Weights of a small multi-label image tagger: norm batchnorm, depths [3, 3, 3].
Rows from block 2 of a small multi-label image tagger, named by matrix and row number. Rows with one number belong to one channel. Each number is 200 + 30 x the weight over its row's rms, rounded and kept within 0 to 999. All counts start at 0.
Before each channel's rows are labels from the 100 images, of 14848, where the channel reaches its highest value: "colour at peak" is the nearest of a few named colours to the mean colour under the peak. Only what is clearly more common there than usual is listed. The data: Sentinel-2 satellite tiles (TerraMesh).
# convs0: first 3x3 conv (model.blocks.2.convs.0.weight, 96x96x3x3, each kernel summed), inputs 0-95
# convs1: second 3x3 conv (model.blocks.2.convs.1.weight, 96x96x3x3, transposed, each kernel summed), outputs 0-95

colour at peak: brown
convs0.35,187,215,194,194,218,211,189,170,162,197,190,187,203,174,163,232,150,133,229,188,184,249,176,227,216,156,189,133,178,162,164,188,202,207,177,189,223,155,177,165,248,100,201,152,233,216,168,179,140,229,180,178,192,228,150,218,203,186,133,126,218,191,190,208,178,204,219,199,204,234,230,171,227,198,183,219,216,183,225,189,227,194,187,191,189,226,237,199,190,218,172,181,211,193,221,142
convs1.35,196,159,197,225,118,177,197,203,222,220,177,165,205,226,203,249,201,183,259,212,222,209,206,201,190,223,182,178,167,216,210,161,278,220,213,191,133,196,210,190,148,246,229,217,165,230,193,207,151,197,174,188,162,156,206,186,177,137,175,162,180,195,196,132,202,229,182,184,228,245,193,206,146,214,213,223,206,161,199,230,171,247,173,198,224,130,238,175,225,213,199,220,217,222,217,199

colour at peak: black
convs0.83,153,202,191,156,143,147,185,250,236,221,163,188,176,185,185,146,209,221,208,179,222,219,149,180,192,221,145,205,174,175,204,157,191,203,159,200,141,218,186,154,200,186,158,223,212,175,190,236,209,172,174,186,212,169,166,231,197,188,188,200,176,134,190,177,147,186,179,167,189,201,187,212,171,200,190,188,146,107,179,236,184,149,176,205,188,141,211,173,245,195,217,168,208,182,187,196
convs1.83,183,257,202,181,198,183,227,258,218,221,244,204,219,157,189,185,215,180,210,234,218,220,166,171,215,251,187,185,170,203,194,190,165,146,193,204,200,186,217,239,156,244,200,157,210,235,226,192,187,203,223,195,181,181,183,196,208,219,155,206,244,219,173,156,268,212,247,210,205,170,285,232,259,225,184,239,203,143,229,171,160,203,193,159,211,224,186,150,223,205,187,168,263,204,166,196

colour at peak: grey
convs0.37,197,205,236,142,198,213,235,177,218,174,199,196,152,220,252,210,169,191,216,225,156,190,188,238,176,201,195,221,172,244,181,223,169,160,171,191,184,150,231,182,144,205,173,208,196,214,184,171,187,156,173,200,142,183,216,136,159,146,215,216,210,227,189,172,203,189,169,182,182,148,187,200,182,146,235,143,183,207,134,226,178,185,186,191,249,240,169,192,241,188,198,247,240,173,153,179
convs1.37,149,245,174,221,223,209,183,193,210,214,176,195,203,178,147,173,198,177,171,149,205,224,196,232,197,177,172,204,183,175,211,153,213,198,201,231,203,220,182,191,208,185,244,243,213,137,185,193,166,216,202,170,225,229,217,227,193,195,209,154,157,173,166,252,180,201,221,212,248,223,142,166,187,112,180,221,222,201,276,199,146,175,231,180,158,217,214,221,196,202,171,190,133,225,256,182

colour at peak: white
convs0.3,127,172,183,117,225,186,192,193,175,219,182,193,196,209,198,204,215,165,225,175,201,144,183,185,182,161,147,210,193,225,198,177,214,199,127,140,132,204,159,174,210,191,200,215,213,212,223,226,156,140,202,183,221,212,160,219,169,200,199,158,206,216,170,177,218,181,227,156,157,222,189,163,187,214,185,208,163,200,232,209,224,123,197,169,183,154,231,239,216,167,231,175,168,216,175,211
convs1.3,227,239,175,190,191,178,163,220,168,225,210,198,170,174,197,192,170,212,232,226,218,210,187,261,252,212,208,186,179,198,215,192,171,251,212,150,171,158,205,232,236,192,173,197,164,238,217,192,226,210,188,194,190,115,170,205,224,212,172,223,163,221,198,192,184,195,116,201,216,211,176,252,204,245,199,232,191,102,231,193,253,182,174,222,274,165,213,220,225,212,179,222,193,219,195,190

colour at peak: pink
convs0.59,102,209,97,168,216,214,194,210,157,177,189,171,240,149,195,216,219,209,169,176,173,235,162,207,176,193,190,180,193,159,179,166,241,199,212,170,185,223,176,218,191,222,196,147,220,254,219,233,193,186,204,161,202,147,193,181,196,188,155,196,202,167,222,187,226,187,186,228,224,222,186,184,209,192,153,207,185,206,249,157,165,139,136,219,255,229,222,204,193,198,202,186,222,199,219,196
convs1.59,170,162,225,246,222,252,255,156,155,176,197,200,199,222,194,244,203,138,183,212,256,175,234,214,203,218,184,169,232,209,230,178,185,204,203,182,208,213,188,234,179,184,203,208,161,214,160,191,213,202,192,200,157,214,191,207,244,161,211,176,163,142,208,218,168,196,124,220,204,201,162,221,225,204,199,188,210,229,134,215,234,222,216,232,189,192,224,128,250,201,226,217,125,213,193,145

colour at peak: black
convs0.82,182,194,149,232,171,157,190,201,200,180,184,186,184,168,199,198,170,170,157,187,189,219,141,198,181,131,121,186,173,154,202,206,197,185,223,195,151,197,203,184,229,182,217,160,221,207,176,184,157,192,200,134,170,208,186,193,165,222,149,147,179,191,218,187,207,208,174,202,172,187,149,156,206,208,205,197,141,189,221,166,193,177,226,213,185,107,217,164,190,148,189,166,172,178,162,159
convs1.82,191,174,213,91,184,207,246,156,172,256,237,231,176,150,178,202,206,223,194,157,165,144,225,162,153,200,200,219,207,244,172,212,164,168,136,188,193,194,196,252,194,243,186,204,188,276,247,174,200,194,197,191,234,211,209,179,208,163,203,205,180,208,169,217,192,225,229,229,197,192,230,236,202,167,199,175,210,141,214,217,177,191,221,224,205,231,198,206,191,251,184,239,207,174,212,238

colour at peak: grey
convs0.46,174,226,159,189,227,171,167,191,208,224,234,232,214,193,164,160,156,177,223,205,173,179,246,163,204,196,219,195,236,170,187,220,228,226,226,188,196,239,224,193,184,166,264,151,179,175,169,181,199,248,177,195,236,187,152,246,250,198,161,220,165,186,216,209,221,241,205,228,235,256,276,202,251,170,196,266,188,199,197,179,182,236,252,221,158,218,208,178,168,238,212,235,225,218,228,190
convs1.46,205,142,222,190,222,202,214,237,179,157,173,174,187,220,231,193,235,184,206,190,238,193,163,174,205,221,212,196,171,209,256,216,169,187,180,195,183,171,137,202,242,187,162,224,152,183,211,173,196,174,160,199,178,186,199,128,155,155,194,176,193,213,184,221,167,158,147,161,190,191,119,155,203,195,235,166,138,237,174,212,157,196,166,232,170,169,227,192,160,158,208,218,201,202,154,193

colour at peak: grey
convs0.58,185,243,218,146,155,194,153,156,203,192,154,164,197,169,228,179,212,175,225,186,221,218,172,279,169,223,214,183,158,196,194,177,199,193,132,201,188,209,157,246,195,205,153,225,169,191,227,195,190,142,196,187,160,146,198,215,204,210,199,225,155,174,165,172,167,160,165,131,195,191,193,218,226,170,214,193,193,226,173,184,157,128,180,169,204,184,187,138,243,203,215,206,217,185,204,197
convs1.58,203,131,204,242,242,223,244,186,176,172,226,203,171,221,226,159,200,200,145,187,212,163,209,192,202,187,185,192,203,214,234,216,136,251,242,210,198,214,192,221,208,220,230,213,223,192,153,150,225,239,212,210,228,212,200,202,196,128,201,175,228,202,196,294,224,239,160,234,155,211,138,188,184,173,190,179,179,209,211,192,213,238,230,153,186,191,199,231,116,179,207,202,213,227,184,190

colour at peak: grey
convs0.69,221,204,161,179,202,203,166,228,191,160,214,215,166,161,244,244,156,161,238,223,212,216,206,182,143,175,195,213,198,182,215,254,281,185,214,146,164,162,194,231,181,182,214,160,141,247,186,217,147,238,168,168,208,235,194,187,181,160,148,149,217,238,209,183,214,197,203,195,186,252,219,164,174,216,162,227,205,268,165,227,191,217,230,164,214,202,195,191,219,180,182,194,238,206,195,183
convs1.69,149,183,195,173,173,198,201,158,208,219,142,173,222,211,215,198,205,146,152,179,232,192,217,246,149,200,171,182,186,213,207,182,142,219,153,185,248,191,179,235,225,162,195,204,232,162,167,168,202,217,226,206,236,200,211,197,194,178,184,166,158,182,222,207,175,190,178,196,243,213,199,209,199,87,189,194,207,184,263,229,218,198,172,151,169,209,163,142,190,193,219,185,171,176,242,149

colour at peak: brown
convs0.11,243,201,112,191,150,217,203,235,197,155,180,204,181,126,153,200,145,221,194,186,179,221,169,237,177,181,198,175,168,154,206,164,200,196,196,169,231,166,167,201,214,157,193,163,161,239,197,208,184,232,188,151,233,191,188,222,211,174,140,188,233,145,187,186,155,234,167,203,219,183,206,196,193,192,199,221,179,179,219,195,164,168,178,190,259,249,198,181,222,245,167,233,225,187,159,170
convs1.11,176,147,231,187,227,261,225,211,198,203,187,193,243,239,210,210,252,152,162,211,235,198,186,156,202,255,187,184,167,231,225,193,264,168,210,237,216,207,249,200,153,233,256,242,191,146,194,224,164,193,217,193,196,162,247,185,181,183,200,170,177,212,225,236,217,186,257,166,226,201,220,181,222,204,184,218,229,219,193,206,113,224,176,211,151,184,180,165,225,170,212,215,156,204,187,179

colour at peak: pink
convs0.25,162,200,210,174,179,198,147,174,246,193,186,188,186,217,155,193,216,168,159,189,170,190,177,249,211,162,216,168,168,226,232,180,221,156,153,264,165,180,228,215,168,196,178,176,200,199,193,195,188,156,194,206,155,170,163,173,145,161,196,151,231,179,167,168,193,146,187,183,205,182,161,142,194,205,251,167,196,229,177,196,166,164,212,183,192,174,169,185,288,195,215,232,197,180,155,169
convs1.25,177,254,197,239,268,178,242,215,241,223,257,206,203,158,227,224,203,244,198,226,195,224,201,252,206,193,229,228,248,221,251,186,173,210,204,159,212,211,165,216,224,218,234,250,208,210,206,227,195,260,216,181,198,196,210,222,222,165,167,229,173,216,194,219,205,219,183,250,238,221,190,170,224,173,184,243,181,193,208,256,170,167,245,230,261,225,274,212,166,246,204,195,237,212,210,203

colour at peak: pink; white
convs0.68,168,193,177,130,198,195,195,197,133,155,135,127,232,173,217,182,219,191,228,193,166,221,166,222,178,225,199,182,166,165,170,190,206,165,139,180,191,190,168,221,183,196,164,144,215,226,236,234,173,181,198,170,208,168,173,164,181,174,185,217,199,205,172,163,222,172,207,171,217,198,236,199,233,188,195,207,184,236,232,189,154,104,131,212,205,215,180,187,234,184,211,217,207,198,228,224
convs1.68,209,184,179,249,187,200,165,190,188,198,228,210,157,217,210,227,182,209,176,199,221,203,211,219,202,197,174,201,262,182,208,190,165,210,220,145,192,181,178,181,224,159,250,225,216,208,156,217,235,243,176,179,194,161,206,211,224,203,207,191,183,179,193,256,132,187,117,224,183,216,95,222,163,173,158,221,203,175,179,205,238,209,260,205,196,179,208,135,180,211,177,205,160,243,157,183

colour at peak: grey
convs0.57,185,211,209,168,197,254,207,200,251,175,179,185,168,208,225,228,175,198,200,214,164,200,211,238,161,202,224,210,175,227,177,211,183,179,220,157,193,162,214,193,156,168,164,218,142,185,194,178,191,162,178,221,156,165,206,134,145,172,215,200,227,216,190,184,202,201,164,201,187,140,201,195,186,145,235,138,232,226,134,207,152,224,185,197,259,252,149,174,216,199,179,236,234,174,154,174
convs1.57,191,239,175,228,247,228,235,203,236,187,188,182,172,182,198,254,198,176,132,166,206,207,161,243,231,205,192,178,201,186,216,166,195,170,166,210,206,217,131,198,195,146,250,240,210,193,179,213,218,219,239,203,251,199,233,198,216,239,196,173,163,221,172,283,192,174,207,205,248,193,140,187,210,162,161,233,195,204,235,252,203,164,227,210,215,223,249,186,186,213,155,203,145,210,232,183

colour at peak: white; pink
convs0.47,212,181,227,151,183,176,163,163,159,174,169,161,215,198,229,209,204,201,237,170,187,210,152,234,233,210,162,207,164,186,181,184,206,176,141,223,165,166,186,246,189,196,134,196,216,228,228,199,167,146,215,192,166,160,201,183,172,210,199,185,145,168,178,170,165,148,188,164,178,176,160,192,214,220,249,155,190,193,191,215,150,122,137,198,212,181,171,176,240,179,214,217,198,151,200,214
convs1.47,233,219,218,233,215,136,190,247,237,211,237,261,181,218,179,186,158,211,183,203,186,199,188,222,178,184,184,216,242,197,213,212,130,233,241,185,230,206,218,145,217,176,217,223,203,172,166,194,216,225,196,187,215,191,198,213,209,185,215,175,224,170,196,268,175,211,127,215,226,194,150,198,152,113,173,247,179,163,196,189,148,212,231,178,249,204,200,193,135,204,198,167,178,194,168,207