From a checkpoint of a small multi-label image tagger.
Model: 32-pixel images, arch wide_resnet, norm batchnorm, widths [96, 144, 208].
Training: 11500 steps, batches of 256.
Rows from block 6 of a small multi-label image tagger, named by matrix and row number. Rows with one number belong to one channel. Each number is 128 + 24 x the weight over its row's rms, rounded and kept within 0 to 255. All counts start at 0. Numbers have three digits each.
After each channel's rows are labels from the 100 images, of 14848, where the channel reaches its highest value: "responds to" is what is common among them. Only what is clearly more common there than usual is listed. The data: Sentinel-2 satellite tiles (TerraMesh).
# convs0: first 3x3 conv, stride 2 (model.blocks.6.convs.0.weight, 208x144x3x3, each kernel summed), inputs 48-95
# convs1: second 3x3 conv (model.blocks.6.convs.1.weight, 208x208x3x3, transposed, each kernel summed), outputs 42-83

convs0.161:143111076114177112155111099137117145109089110128125147096125072102127118106124128170133127122171115167100152122113126140107122098128110121099056
convs1.161:180145133166176123119114162156079101171127093115182103083136126117137090138100130114151113123129122118164139134112128123159125
responds to: clouds

convs0.177:128094139139144131128129104097157108129081154078136147126100122133138118081126093147122152118099102130173116137177117146150138167141120106128146
convs1.177:150117140149170128147123128134167117062088134136122188138170139140095112118135160102130146102128166096127123138153131130115130
responds to: bare ground; main land cover: rangeland

convs0.62:127130146117094132126107155142141153087116135160140137114145166138079163129135063100192128124165148114120121128128112131115145152133145162147174
convs1.62:110151118082066126124118110101110128066078174107069114083147116127120141124114141113111176136118110100124082157126128101105109
responds to: water; bare ground; main land cover: water; flooded vegetation

convs0.200:104158107129150123090097129128130134106121117117126181111096163139134134124122130125111119124119105112114122107134119133109151105116126107130123
convs1.200:122130153096135159136150118124119067125139144172126143138136128150130127125116149125064128121082125133102099111105156107156117
responds to: water; clouds; main land cover: water

convs0.143:131148171101119104129121153148110125154155155148143110111139143128082144160114126133135116129115155116101124136107123164129124154137129133149180
convs1.143:126155134098088110102127130144093163114109108109079108062124112122126136138103132103139153158139125128117059155121122120134109
responds to: snow or ice; main land cover: snow or ice

convs0.106:117138110123146130152116166156137089116094132110135132115073114140147105110108117165131160121109155133134114123186128121114110123103091102119115
convs1.106:133122136131149121115136117142161128121146105095135119157128145167124176134163123090151124135170149148150147136158156130112110
responds to: bare ground; main land cover: rangeland

convs0.25:105132121100140198170144134106140150098103092122097091136116080134114091072112122113061094065143172131113146098123138117119140129153166102117119
convs1.25:136143101118135146137074116113139105132108152136156127118105184119122135128148122126085136093076134080125121144123131090088108
responds to: clouds

convs0.55:144117102101127105110117157091163135114103109122135111102117145142112141116183095151155128105133147149135153107141153168146108122157108145159137
convs1.55:119144106162099095085111142126139101145139152176115097139122132152115133138159195118113114128144128132141095146108140154116131
responds to: water; flooded vegetation

convs0.127:126141112157118130084138099138128143128091163102123140092129115152157119117121118130108142125143113118143107083146088126131138083100140097112109
convs1.127:144129185116113117087166132158148118136156116113149129175111158145136151136162105117141114132148101136101165125166136130138127
responds to: built area; crops; main land cover: crops

convs0.6:143124118175147138140140077100122140142093108105109129115131185117168127151102121149156144098151116106141079136163109102130119105121099094124109
convs1.6:140152161121134133131126142161167153114099076109105136164137125115114117121149090110130119079132116099124114140174116134150148
responds to: bare ground

convs0.51:129148154123118146148162146124119115121109128112137124144119138129127131159142111108105152072144158124123133140136099104111101099049111060147154
convs1.51:150151133107140083064149126145127133121128133072104119122100126165125172126147096124121106123184139155166136134154155137142144
responds to: crops; bare ground; main land cover: crops

convs0.148:164143101116103164157205161132118150157112143145120118127143128120132127107112150124109102126172092119110141124150143092200153111116221126124098
convs1.148:130122160122125149154158117156115057160148140124138137097129180148128137122125123129084135150108143157116135151125144134130138
responds to: clouds

convs0.79:108115109129110109140117125138084165131098110103091120109150122115120134100072119143086171141146104137095118123094106085123115143119136101093128
convs1.79:166139155163126155161195136171132129127135085155180167112161150101120079156132143126100110128133159151137167160127080139127113
responds to: crops; built area; main land cover: crops

convs0.103:142131144126077137095135134107096153133161158106138145099165074123121078128119108133101087113153097129171129089107117141140151111124134105147128
convs1.103:106115142088105146099135140134133172128129155144143117134092122109133174124140094163127144144130108106139132090130107114150116
responds to: snow or ice; main land cover: snow or ice

convs0.139:133147114103104160133140146089146112120145110101101141116115133135106104075115110098076093092120152124081130083121113121151185108129179116142117
convs1.139:138150121114083148156091143136129103149126148176150131107126181115151115125121141100100147093084146106103126127112135107122125
responds to: clouds; main land cover: trees

convs0.121:133133171106101079116100129131146122121104173106113117068136117133179120163082110140117129145130115094173141111133121109124071140103051124165143
convs1.121:104149110110156148126104121116146157035078096118072142135150122120109138115137094141125083137129157081094086173154130131117135
responds to: crops; built area; main land cover: crops

convs0.112:150133115118080133091160148102124133133154171092115191109123116143113125142125127099082102121153110158126087110116089129168199113114172090137099
convs1.112:140134162119108157128157135163079079139145124162146105085120156126145129131099134129121142159117132140144113139127138122167117
responds to: built area; crops; clouds

convs0.123:098179145143138085130085147162107109124166124139153114094114150121133132139090126158168142101115152107115099155144111157112106137109108120088153
convs1.123:106142136079079129116104116129129151124113092123061065097124128154136136160114115112158149140154127107155096139120135112174107
responds to: main land cover: water

convs0.94:158143143131122124125128130138111106093128132117164135132213138129125118150129134093122139100084134124119121121104121138132120112105158105119113
convs1.94:140102134128110092139143109149110144115125142114135150095141142102099108173102122133075132126118131155107103150132060127112179
responds to: water; built area; main land cover: water

convs0.116:112137133124124140124123112110119191122116105125142115137129133114127114168116122141119095127224161110139107147123116092092144139141133128141107
convs1.116:138165117121122129123120119124115127112093137143139135108124127107087135119127123110066125111084135124153068124136103089131086
responds to: main land cover: water

convs0.65:154133155159064151090121142118146114101128155123135178099153156126126109073131134096097158114087141135100153156136110127165131127123138117128132
convs1.65:135120115096135148139110128111110137129137165082141173077180140138130160108149145193149132117160166099128150192151138133089098
responds to: snow or ice; main land cover: snow or ice; clouds

convs0.110:140111114113136126169120148160154144147138095175114110127159128158109136123163120124143129146154128151107170096107178123152141144148143188149136
convs1.110:111124118154140142137104135110140131162116153146117129087130127128117129148154149119122144102123116087102092141109118119106123
responds to: clouds

convs0.145:081125130120137104147097157117105116142134152174119106104128106098113113122106160158153144146152088157075152111109130144110109156171108149135185
convs1.145:155136206131094144154143104161103131155131136113112120073126124103100131145118130117138149120141087097099099139120098139146126
responds to: snow or ice; main land cover: snow or ice; main land cover: water

convs0.96:135098145132130131097144095090120129131117139078155129119110142133119127131139087127102151154131122103135124094126113135156138116115154065133113
convs1.96:162107184154132120096145103157131066092113113131145150132129121088121128119149136126122114098134109098116123116129087128135125
responds to: built area; water; crops

convs0.167:127082078128147155135135113126166132100115139124142153105139134131141124076157135148143154131091131137153131136130122099126116126145133124112045
convs1.167:130121155155142141115145116141069090141142171154172121106147135098115101113103170133120126106142079126140182129152112153112137
responds to: flooded vegetation; main land cover: flooded vegetation

convs0.198:160118132135094149106131146128132116140110102102132153137109121132139140094100111134128132098125114089148084103191100135162146129106140106175144
convs1.198:119122133084137106145127103137182163094150148134110129159132148124120157129150144120126144161138116152094143142169130126087118
responds to: bare ground; main land cover: rangeland; clouds

convs0.111:149092126130107114114120102106067159112107115091098144119143129104106133122105106133086145145146113141089130115094094110150144143110159079125103
convs1.111:171124155155121136126167147169114104130137083129158151116143126065116097134127128120094104148131138136133143145128042134145130
responds to: crops; built area; main land cover: crops

convs0.54:163117134122121110104136138100135157107165108113132119106099147117103174095150139140149129072141149141115129133121136146181128154136127136123120
convs1.54:121155116140085070119123111106112118115126163170117128123113115125091097122125146129047117151103137145139115118123116134130113
responds to: water; flooded vegetation

convs0.14:127120130109104122143124140144082167114107115105096110126141140119122144139077109139071151152148135123103120116091109071133116135106149089118132
convs1.14:138135151138114151142209134165117128134147080122151137098159135081131105158129135130090102146131140170119148185137068135115116
responds to: crops; main land cover: crops; built area

convs0.109:160144109104089136127174151103130142149129129120117191133133131119115109111119138095099084111163103140095139093144122117192212100115206115118105
convs1.109:149124151102103150144143140159118058159147132138152122097127174142139133124123123112095136142099136153119112140124137116134128
responds to: clouds; main land cover: trees

convs0.136:112085130145114131096131114094139136103100114085149125116102156126122170096143082127141161078113138131116115134152124152137123163151128127151143
convs1.136:132119137120112063117130108120152117099106173142128153143138137141130115124136158104091142130120128128142116124129131129118128
responds to: water; main land cover: water

convs0.142:129136154185107140111122116126105117144098169112118137132098159090176149120102125154112129142094103086121106116141135110139122139128102119168128
convs1.142:125142134115099163126148119131185136101108117108095130147143140145126145118157111112120140118174155130109125169210154132072114
responds to: flooded vegetation

convs0.100:081075134115112141130125108083114209151131117126145103143108115112092165104103130127113147138202104157094135124085119130122139138151148121098116
convs1.100:132164133154093106153153142138099091129133130126159142092135144089119116127095127136084122142119145147130137151131059128106106
responds to: crops; built area; main land cover: crops; main land cover: water

convs0.53:134144131097095123095135073122098127131116109115162160136136095116113135120140108160118150136111135140088120122117130158134143135148127105104094
convs1.53:146137130176158111128115136134092089145099107161182150080134143125109092139114159130138134105131156105184116144097141129148127
responds to: water

convs0.188:128109122106072143112138166173180128127116071125113135121122079183115103134130091104145139112131133136181097143169107112145137151117124134118133
convs1.188:085115121095158132079118148113148104138135131097119075109135149158143188124176122143125128124133089138128128147132142122085113
responds to: bare ground; snow or ice

convs0.83:155135163173094121114117121143128116135087082130111161106130162129145116134107092118120148103119141086140083118170084115143140127082109121137116
convs1.83:155153151087126093072141144135177128119122137113113124143127124146117202137176084143116134118158135151161120151189147133118124
responds to: bare ground; snow or ice

convs0.58:119110145104094129116105123118144129107106090143150194113140115150119111119136125076073137116133117133143130104141135110111143130104114129132142
convs1.58:117102110061125147119124116121147090120108172125140133136137125155128158120140131159102151071123127117141122151129156094128131
responds to: clouds

convs0.193:154169139111105136084141093106131134122128129136106139123128108075145127107128158155134129089115140125168114140092119146163136138160130149117126
convs1.193:112131131142138117180095109107145159145148119138123163091094132172113051125073127142131126133094160110117134083129157132103126
responds to: trees; main land cover: trees; clouds

convs0.129:161123103142108148145176148180133127128148131115100128111105129120160108095132149098111121135157102121121119162149113080188151137125158122100113
convs1.129:124095122096125140133118122127147082160132113121152108131157169141119120117157111148100116116091131106107144151101154104120130
responds to: clouds

convs0.187:135154098133130130122158115126091129152118120073096104151114131106137133166119139159127090098149165139108141132110072140123092079131118089142123
convs1.187:135131145138095118130132132138152140158180068138097121143091119120101117116140136091121101183157170133138128113150133145145123
responds to: main land cover: crops; main land cover: snow or ice

convs0.163:140104115124131124131129128117119125091100118101118133113157106142171077085103160135111140104153071146156117130173128102128104108100124107120130
convs1.163:154112140161162143110105191140157160128128064104162143162135141097118131096139106115158106156156137069080140107163102127120129
responds to: clouds

convs0.4:107137139123094125106139126090133117118111119102203113107137136147128133119145101114160164132127109125146135087133117162119119097122138111138164
convs1.4:118109142114121082091150126162122107108118159094128101129128147121153125147090128115124146122140089123125116142132116131126146
responds to: water; bare ground; main land cover: water

convs0.71:162137156129134121083128081104118128123107143128105143118117154085146143107116094120120119112107146107163100147116104127141137186130135128132121
convs1.71:129142144134122134136098098102148135093069142156091168118146136148121068131087133116121140100064142072097105113121142119093130
responds to: trees; main land cover: trees

convs0.70:122126150114089129105135126126118104156134115134240140132116144144129118165183099125174149132140117126141149116166151175150127086125138126133153
convs1.70:088119132116136066068120131146142131121108142127111086141165103123151124132105139112156139129115053088142101118111121137146140
responds to: water; bare ground; main land cover: water

convs0.16:142124138128153132134118132154120112177144128136151154133118126102144101135096124130115083107118078137136095178145144121134143154135170133122139
convs1.16:101141112112137131090113149103126098122093142156108092129156100108119116135094109127124107163084098104121124148095123106138117
responds to: snow or ice; main land cover: snow or ice

convs0.76:127159154162116135139130105131109109119105121136127126126124187115126131129135110105120155068107182080117097140124099091122102101062108114138110
convs1.76:158156147111100089076146132147162129118114135112110116134123125147119181133160069132116116107176151147162133152181147143138142
responds to: bare ground; main land cover: bare ground

convs0.36:143149130127123120124117121117102143093106130109141131099238131123143118142108127128106119087101119114127131130113120138150118117107161117116100
convs1.36:147091136128115101134127135149124147124133122111132143102142138092101125140116123129091129135130128138102108124141055137102168
responds to: built area; crops; clouds

convs0.164:153153150087130140118143064106096117140120103106127141133124101080117146125135110129136140096134138138114095142108118142139147174148130106140118
convs1.164:141150137181149112141116117121103144110071148151128202114111135128089090116089153134131122108108193087162098115085138120148140
responds to: trees; clouds; main land cover: trees

convs0.91:159129149106135170130137125139118079139143094127102139131082117114158104091114106146115126082137108152136126134181102132162139124130154106156178
convs1.91:116128096113133154161079146088144138081098139159118129160118139134140122096119132131142139134103157082095104142103146111096099
responds to: clouds; main land cover: trees

convs0.184:135134156104120156101255159102151158143115150138135098155138156119125130143131138117138098126173116086124125153148133094155153119103151101119127
convs1.184:095136136123168138136126130119151138132134143128132129136113167147118137109142123109083116129084126118152123146118151139152129
responds to: clouds

convs0.15:141086137119063139132113151126146134133118076138137149117140111135119147095094084091141126086138089128203089137183122090141138156119144131161138
convs1.15:090114120073142088110110163136166140120122164144092103133150135140134182139144132142123133137120093120138134136131144111095129
responds to: bare ground; main land cover: bare ground

convs0.13:183120127124090090116138128150131123110131112137124215079141112139148093118117117106094120125115072132145145129138138183150131128113105129087119
convs1.13:111132103075158150131115127103146092119119145139141148109143099161131167140142148200092130100135138106143107153133152091146149
responds to: clouds

convs0.60:149109149135092132090133164149135144128106142102113156132125144128151154129108091114152136154141127070144060114163111125153113115105110124167149
convs1.60:101146111065126149108118101101159139058123140095034103127135120126129150137137120119118161153131103130083108145160136116074116
responds to: bare ground; main land cover: bare ground

convs0.82:201113132131086089120124104143112122130102077149098197094148120126148106131127104122117097135097090097145140125112139167146106160122100153116097
convs1.82:112124094099140149157117112087166097099104157163131164125140090145140162130144159191087141089114156118129084138137145088120156
responds to: clouds; snow or ice

convs0.56:132142121136162127130118111132124092109086153194119139109106149107151115111140129148157129117121123158149146125145106112110126147126123142132119
convs1.56:100118134098137108126114110109126118128112160143101116119142126159125120133061120110145153119108107123134103128100153083097108
responds to: water; clouds; main land cover: water; flooded vegetation

convs0.34:147126137126117127108140106104091145131110151075124136114127154124137146147105084120070165154138132111144080104122097098144135123101145050126116
convs1.34:151131201146128142119169104172135109094119093136141148124150128089135126125150128118109121102139114106090133144148087129127125
responds to: crops; built area; main land cover: crops

convs0.205:115143124118119087152086113130121164123137135088096096076147099124105153113094156161117155081143112166132110146065127111113087156111083095126124
convs1.205:146170125162142129164135132138120162112109126182144163089119143120099094132095141144089113132079188140150136154106109146136125
responds to: crops; main land cover: crops; built area

convs0.170:140048130142136114115120094109137142129092090104103133108111140124092119120139053121156136095156140124126105135142123142146134176136120137157119
convs1.170:178105146126144104114134103151152096081085154131134163156132124123100112103160144114106121099106133112172115124120119133141121
responds to: bare ground

convs0.197:137139159130167141153134122090135127124126125101142088121084138120135120125156096158166115101133160114167145155167134149153091163141119119138138
convs1.197:142123107132124115128108132114120150044069121169078152124135121139106113113080137118122131124092161097119081129110132126136119
responds to: water; flooded vegetation

convs0.42:162121137157120136106140102139105146154102114114135140146149166113159157105137090159138124079110134098129057100127117142158135129130164118145105
convs1.42:110114166095084123105147097151152132109116135150119102130159117105129129125128104116113131122142077146094151128175119119131142
responds to: bare ground

convs0.138:140178142115114116141131142154092141132168155130127093132108133136138156206102145131083129118129192115118084127108125120113093121113116096144145
convs1.138:109163159115143134076172116155097160131133085134087088075138127107144091153109104095142115155121148179132096191144130128132127
responds to: crops; main land cover: crops; built area

convs0.185:123143120109115130114138126149125143157100151107140149144116125130148092173164130144174084159143139100129111089145120138129160102092159119134094
convs1.185:151121153106156146106144094147110077090099116149125095113113135113141145121119115128137119125090112145118073118132149115148123
responds to: built area; crops; main land cover: crops

convs0.89:127130044111134142108160113141113143119105142119129140160128152093152128096147163165134117140122140135118124162088093146125108099162115137107066
convs1.89:106113112139120131139127129101088118189206102099157096085129127124108115109097133136112145181137107133112166100131108117110112
responds to: clouds; main land cover: snow or ice

convs0.150:146129161137097139127180123097143151123111146106150150106156146159145171092114155103075200149163138124158110118143098102143127118076143084091150
convs1.150:118144161122115128129191121164133130105131137082145131135142153143159144137130120121136124102161117150125165169151132133125127
responds to: crops; built area; main land cover: crops

convs0.120:095116138118140244125175127106144153100097124143119062169114114126132119133124134112126091122153162127152132133152131078099134120141151122131086
convs1.120:097126125129157145147113132125133121136143134140135127120087166140105121125151121091076121122119149125148116142111142120157127
responds to: clouds

convs0.97:106108140126150138122144122140117107160156124118139122142102216109135186131154147086171189139137147102084098154137094118116090144118099127160153
convs1.97:114134125115111139133125122122150115098063130114104133152158131140163079123114121109138140082121095105119113147113148139144136
responds to: crops; main land cover: crops

convs0.39:132108141101162194164195116111110154152116112119132090155108141087123112133119126126088108140135142126104145134140143086133153141142197109100082
convs1.39:108138125154152156153108161117136091136115102159138136130107169119117123133135110112087119122094152110139109148126128122143131
responds to: clouds; main land cover: trees

convs0.46:152138134090150113136132097092101114122110088107102129106123127081134111108134125133138135072142134111114124161106123137129113167137100122142125
convs1.46:147135145155146116164108123112125149114086152145102211140104127141099081105100138134134112110093183083137114074099144121147137
responds to: trees; main land cover: trees; clouds

convs0.124:097153149151114110111098128160115084117124167143142143108111161125166140125104130132178163137095114129122097168155093115102120146101110122089138
convs1.124:086126134108119155123106116113142148104117111108048095107143131169147152137114086103164166141155132092125121124135155129114114
responds to: bare ground; main land cover: bare ground

convs0.137:110109138148086161114149132127147147135107091158171161153156122157115121134118113089142147103164081136187136129155119138122138122105146134120150
convs1.137:099126124075145079069119157133158145132111149095123100122158106151143173119150114140142149119115063108138129122116142116118129
responds to: bare ground; snow or ice

convs0.23:136119127112139113110126135124122129194103107119158095161138124133114151177140125145156126090152142152110125137120127151124104117131149130149155
convs1.23:130138136144138071071132158153107146135147125122094069106136130132140132132118145106121161153143108145127081143090132145143144
responds to: water; bare ground; main land cover: water

convs0.72:127127116122133135130135124160119075122132140134148118130065140121149117092145141124149130090091142148129120120126105124116091132127108125117124
convs1.72:074128119085150117140126086096139141115105116122101104139100142169140120140107111138154143103115094137083159093119155126096123
responds to: snow or ice; main land cover: snow or ice

convs0.59:082136136117135182120060152121127133083110138118132135142140144135149116148104145116099111119119162157135105117117102095109121087127119104175120
convs1.59:105113147093132150131155106126120135119153126125109126100116135152122131140126125123076145140139147149103116132107152097147113
responds to: clouds

convs0.10:132138124118110178134157152100131140149155157123098159125123125136145115144108130117089101109161137135134105123135118105164197110110220097146122
convs1.10:138131169110107152155170119163101086135143135149131128081119183150138139136118138118109138152116137168115106145116161128156112
responds to: built area; clouds; main land cover: crops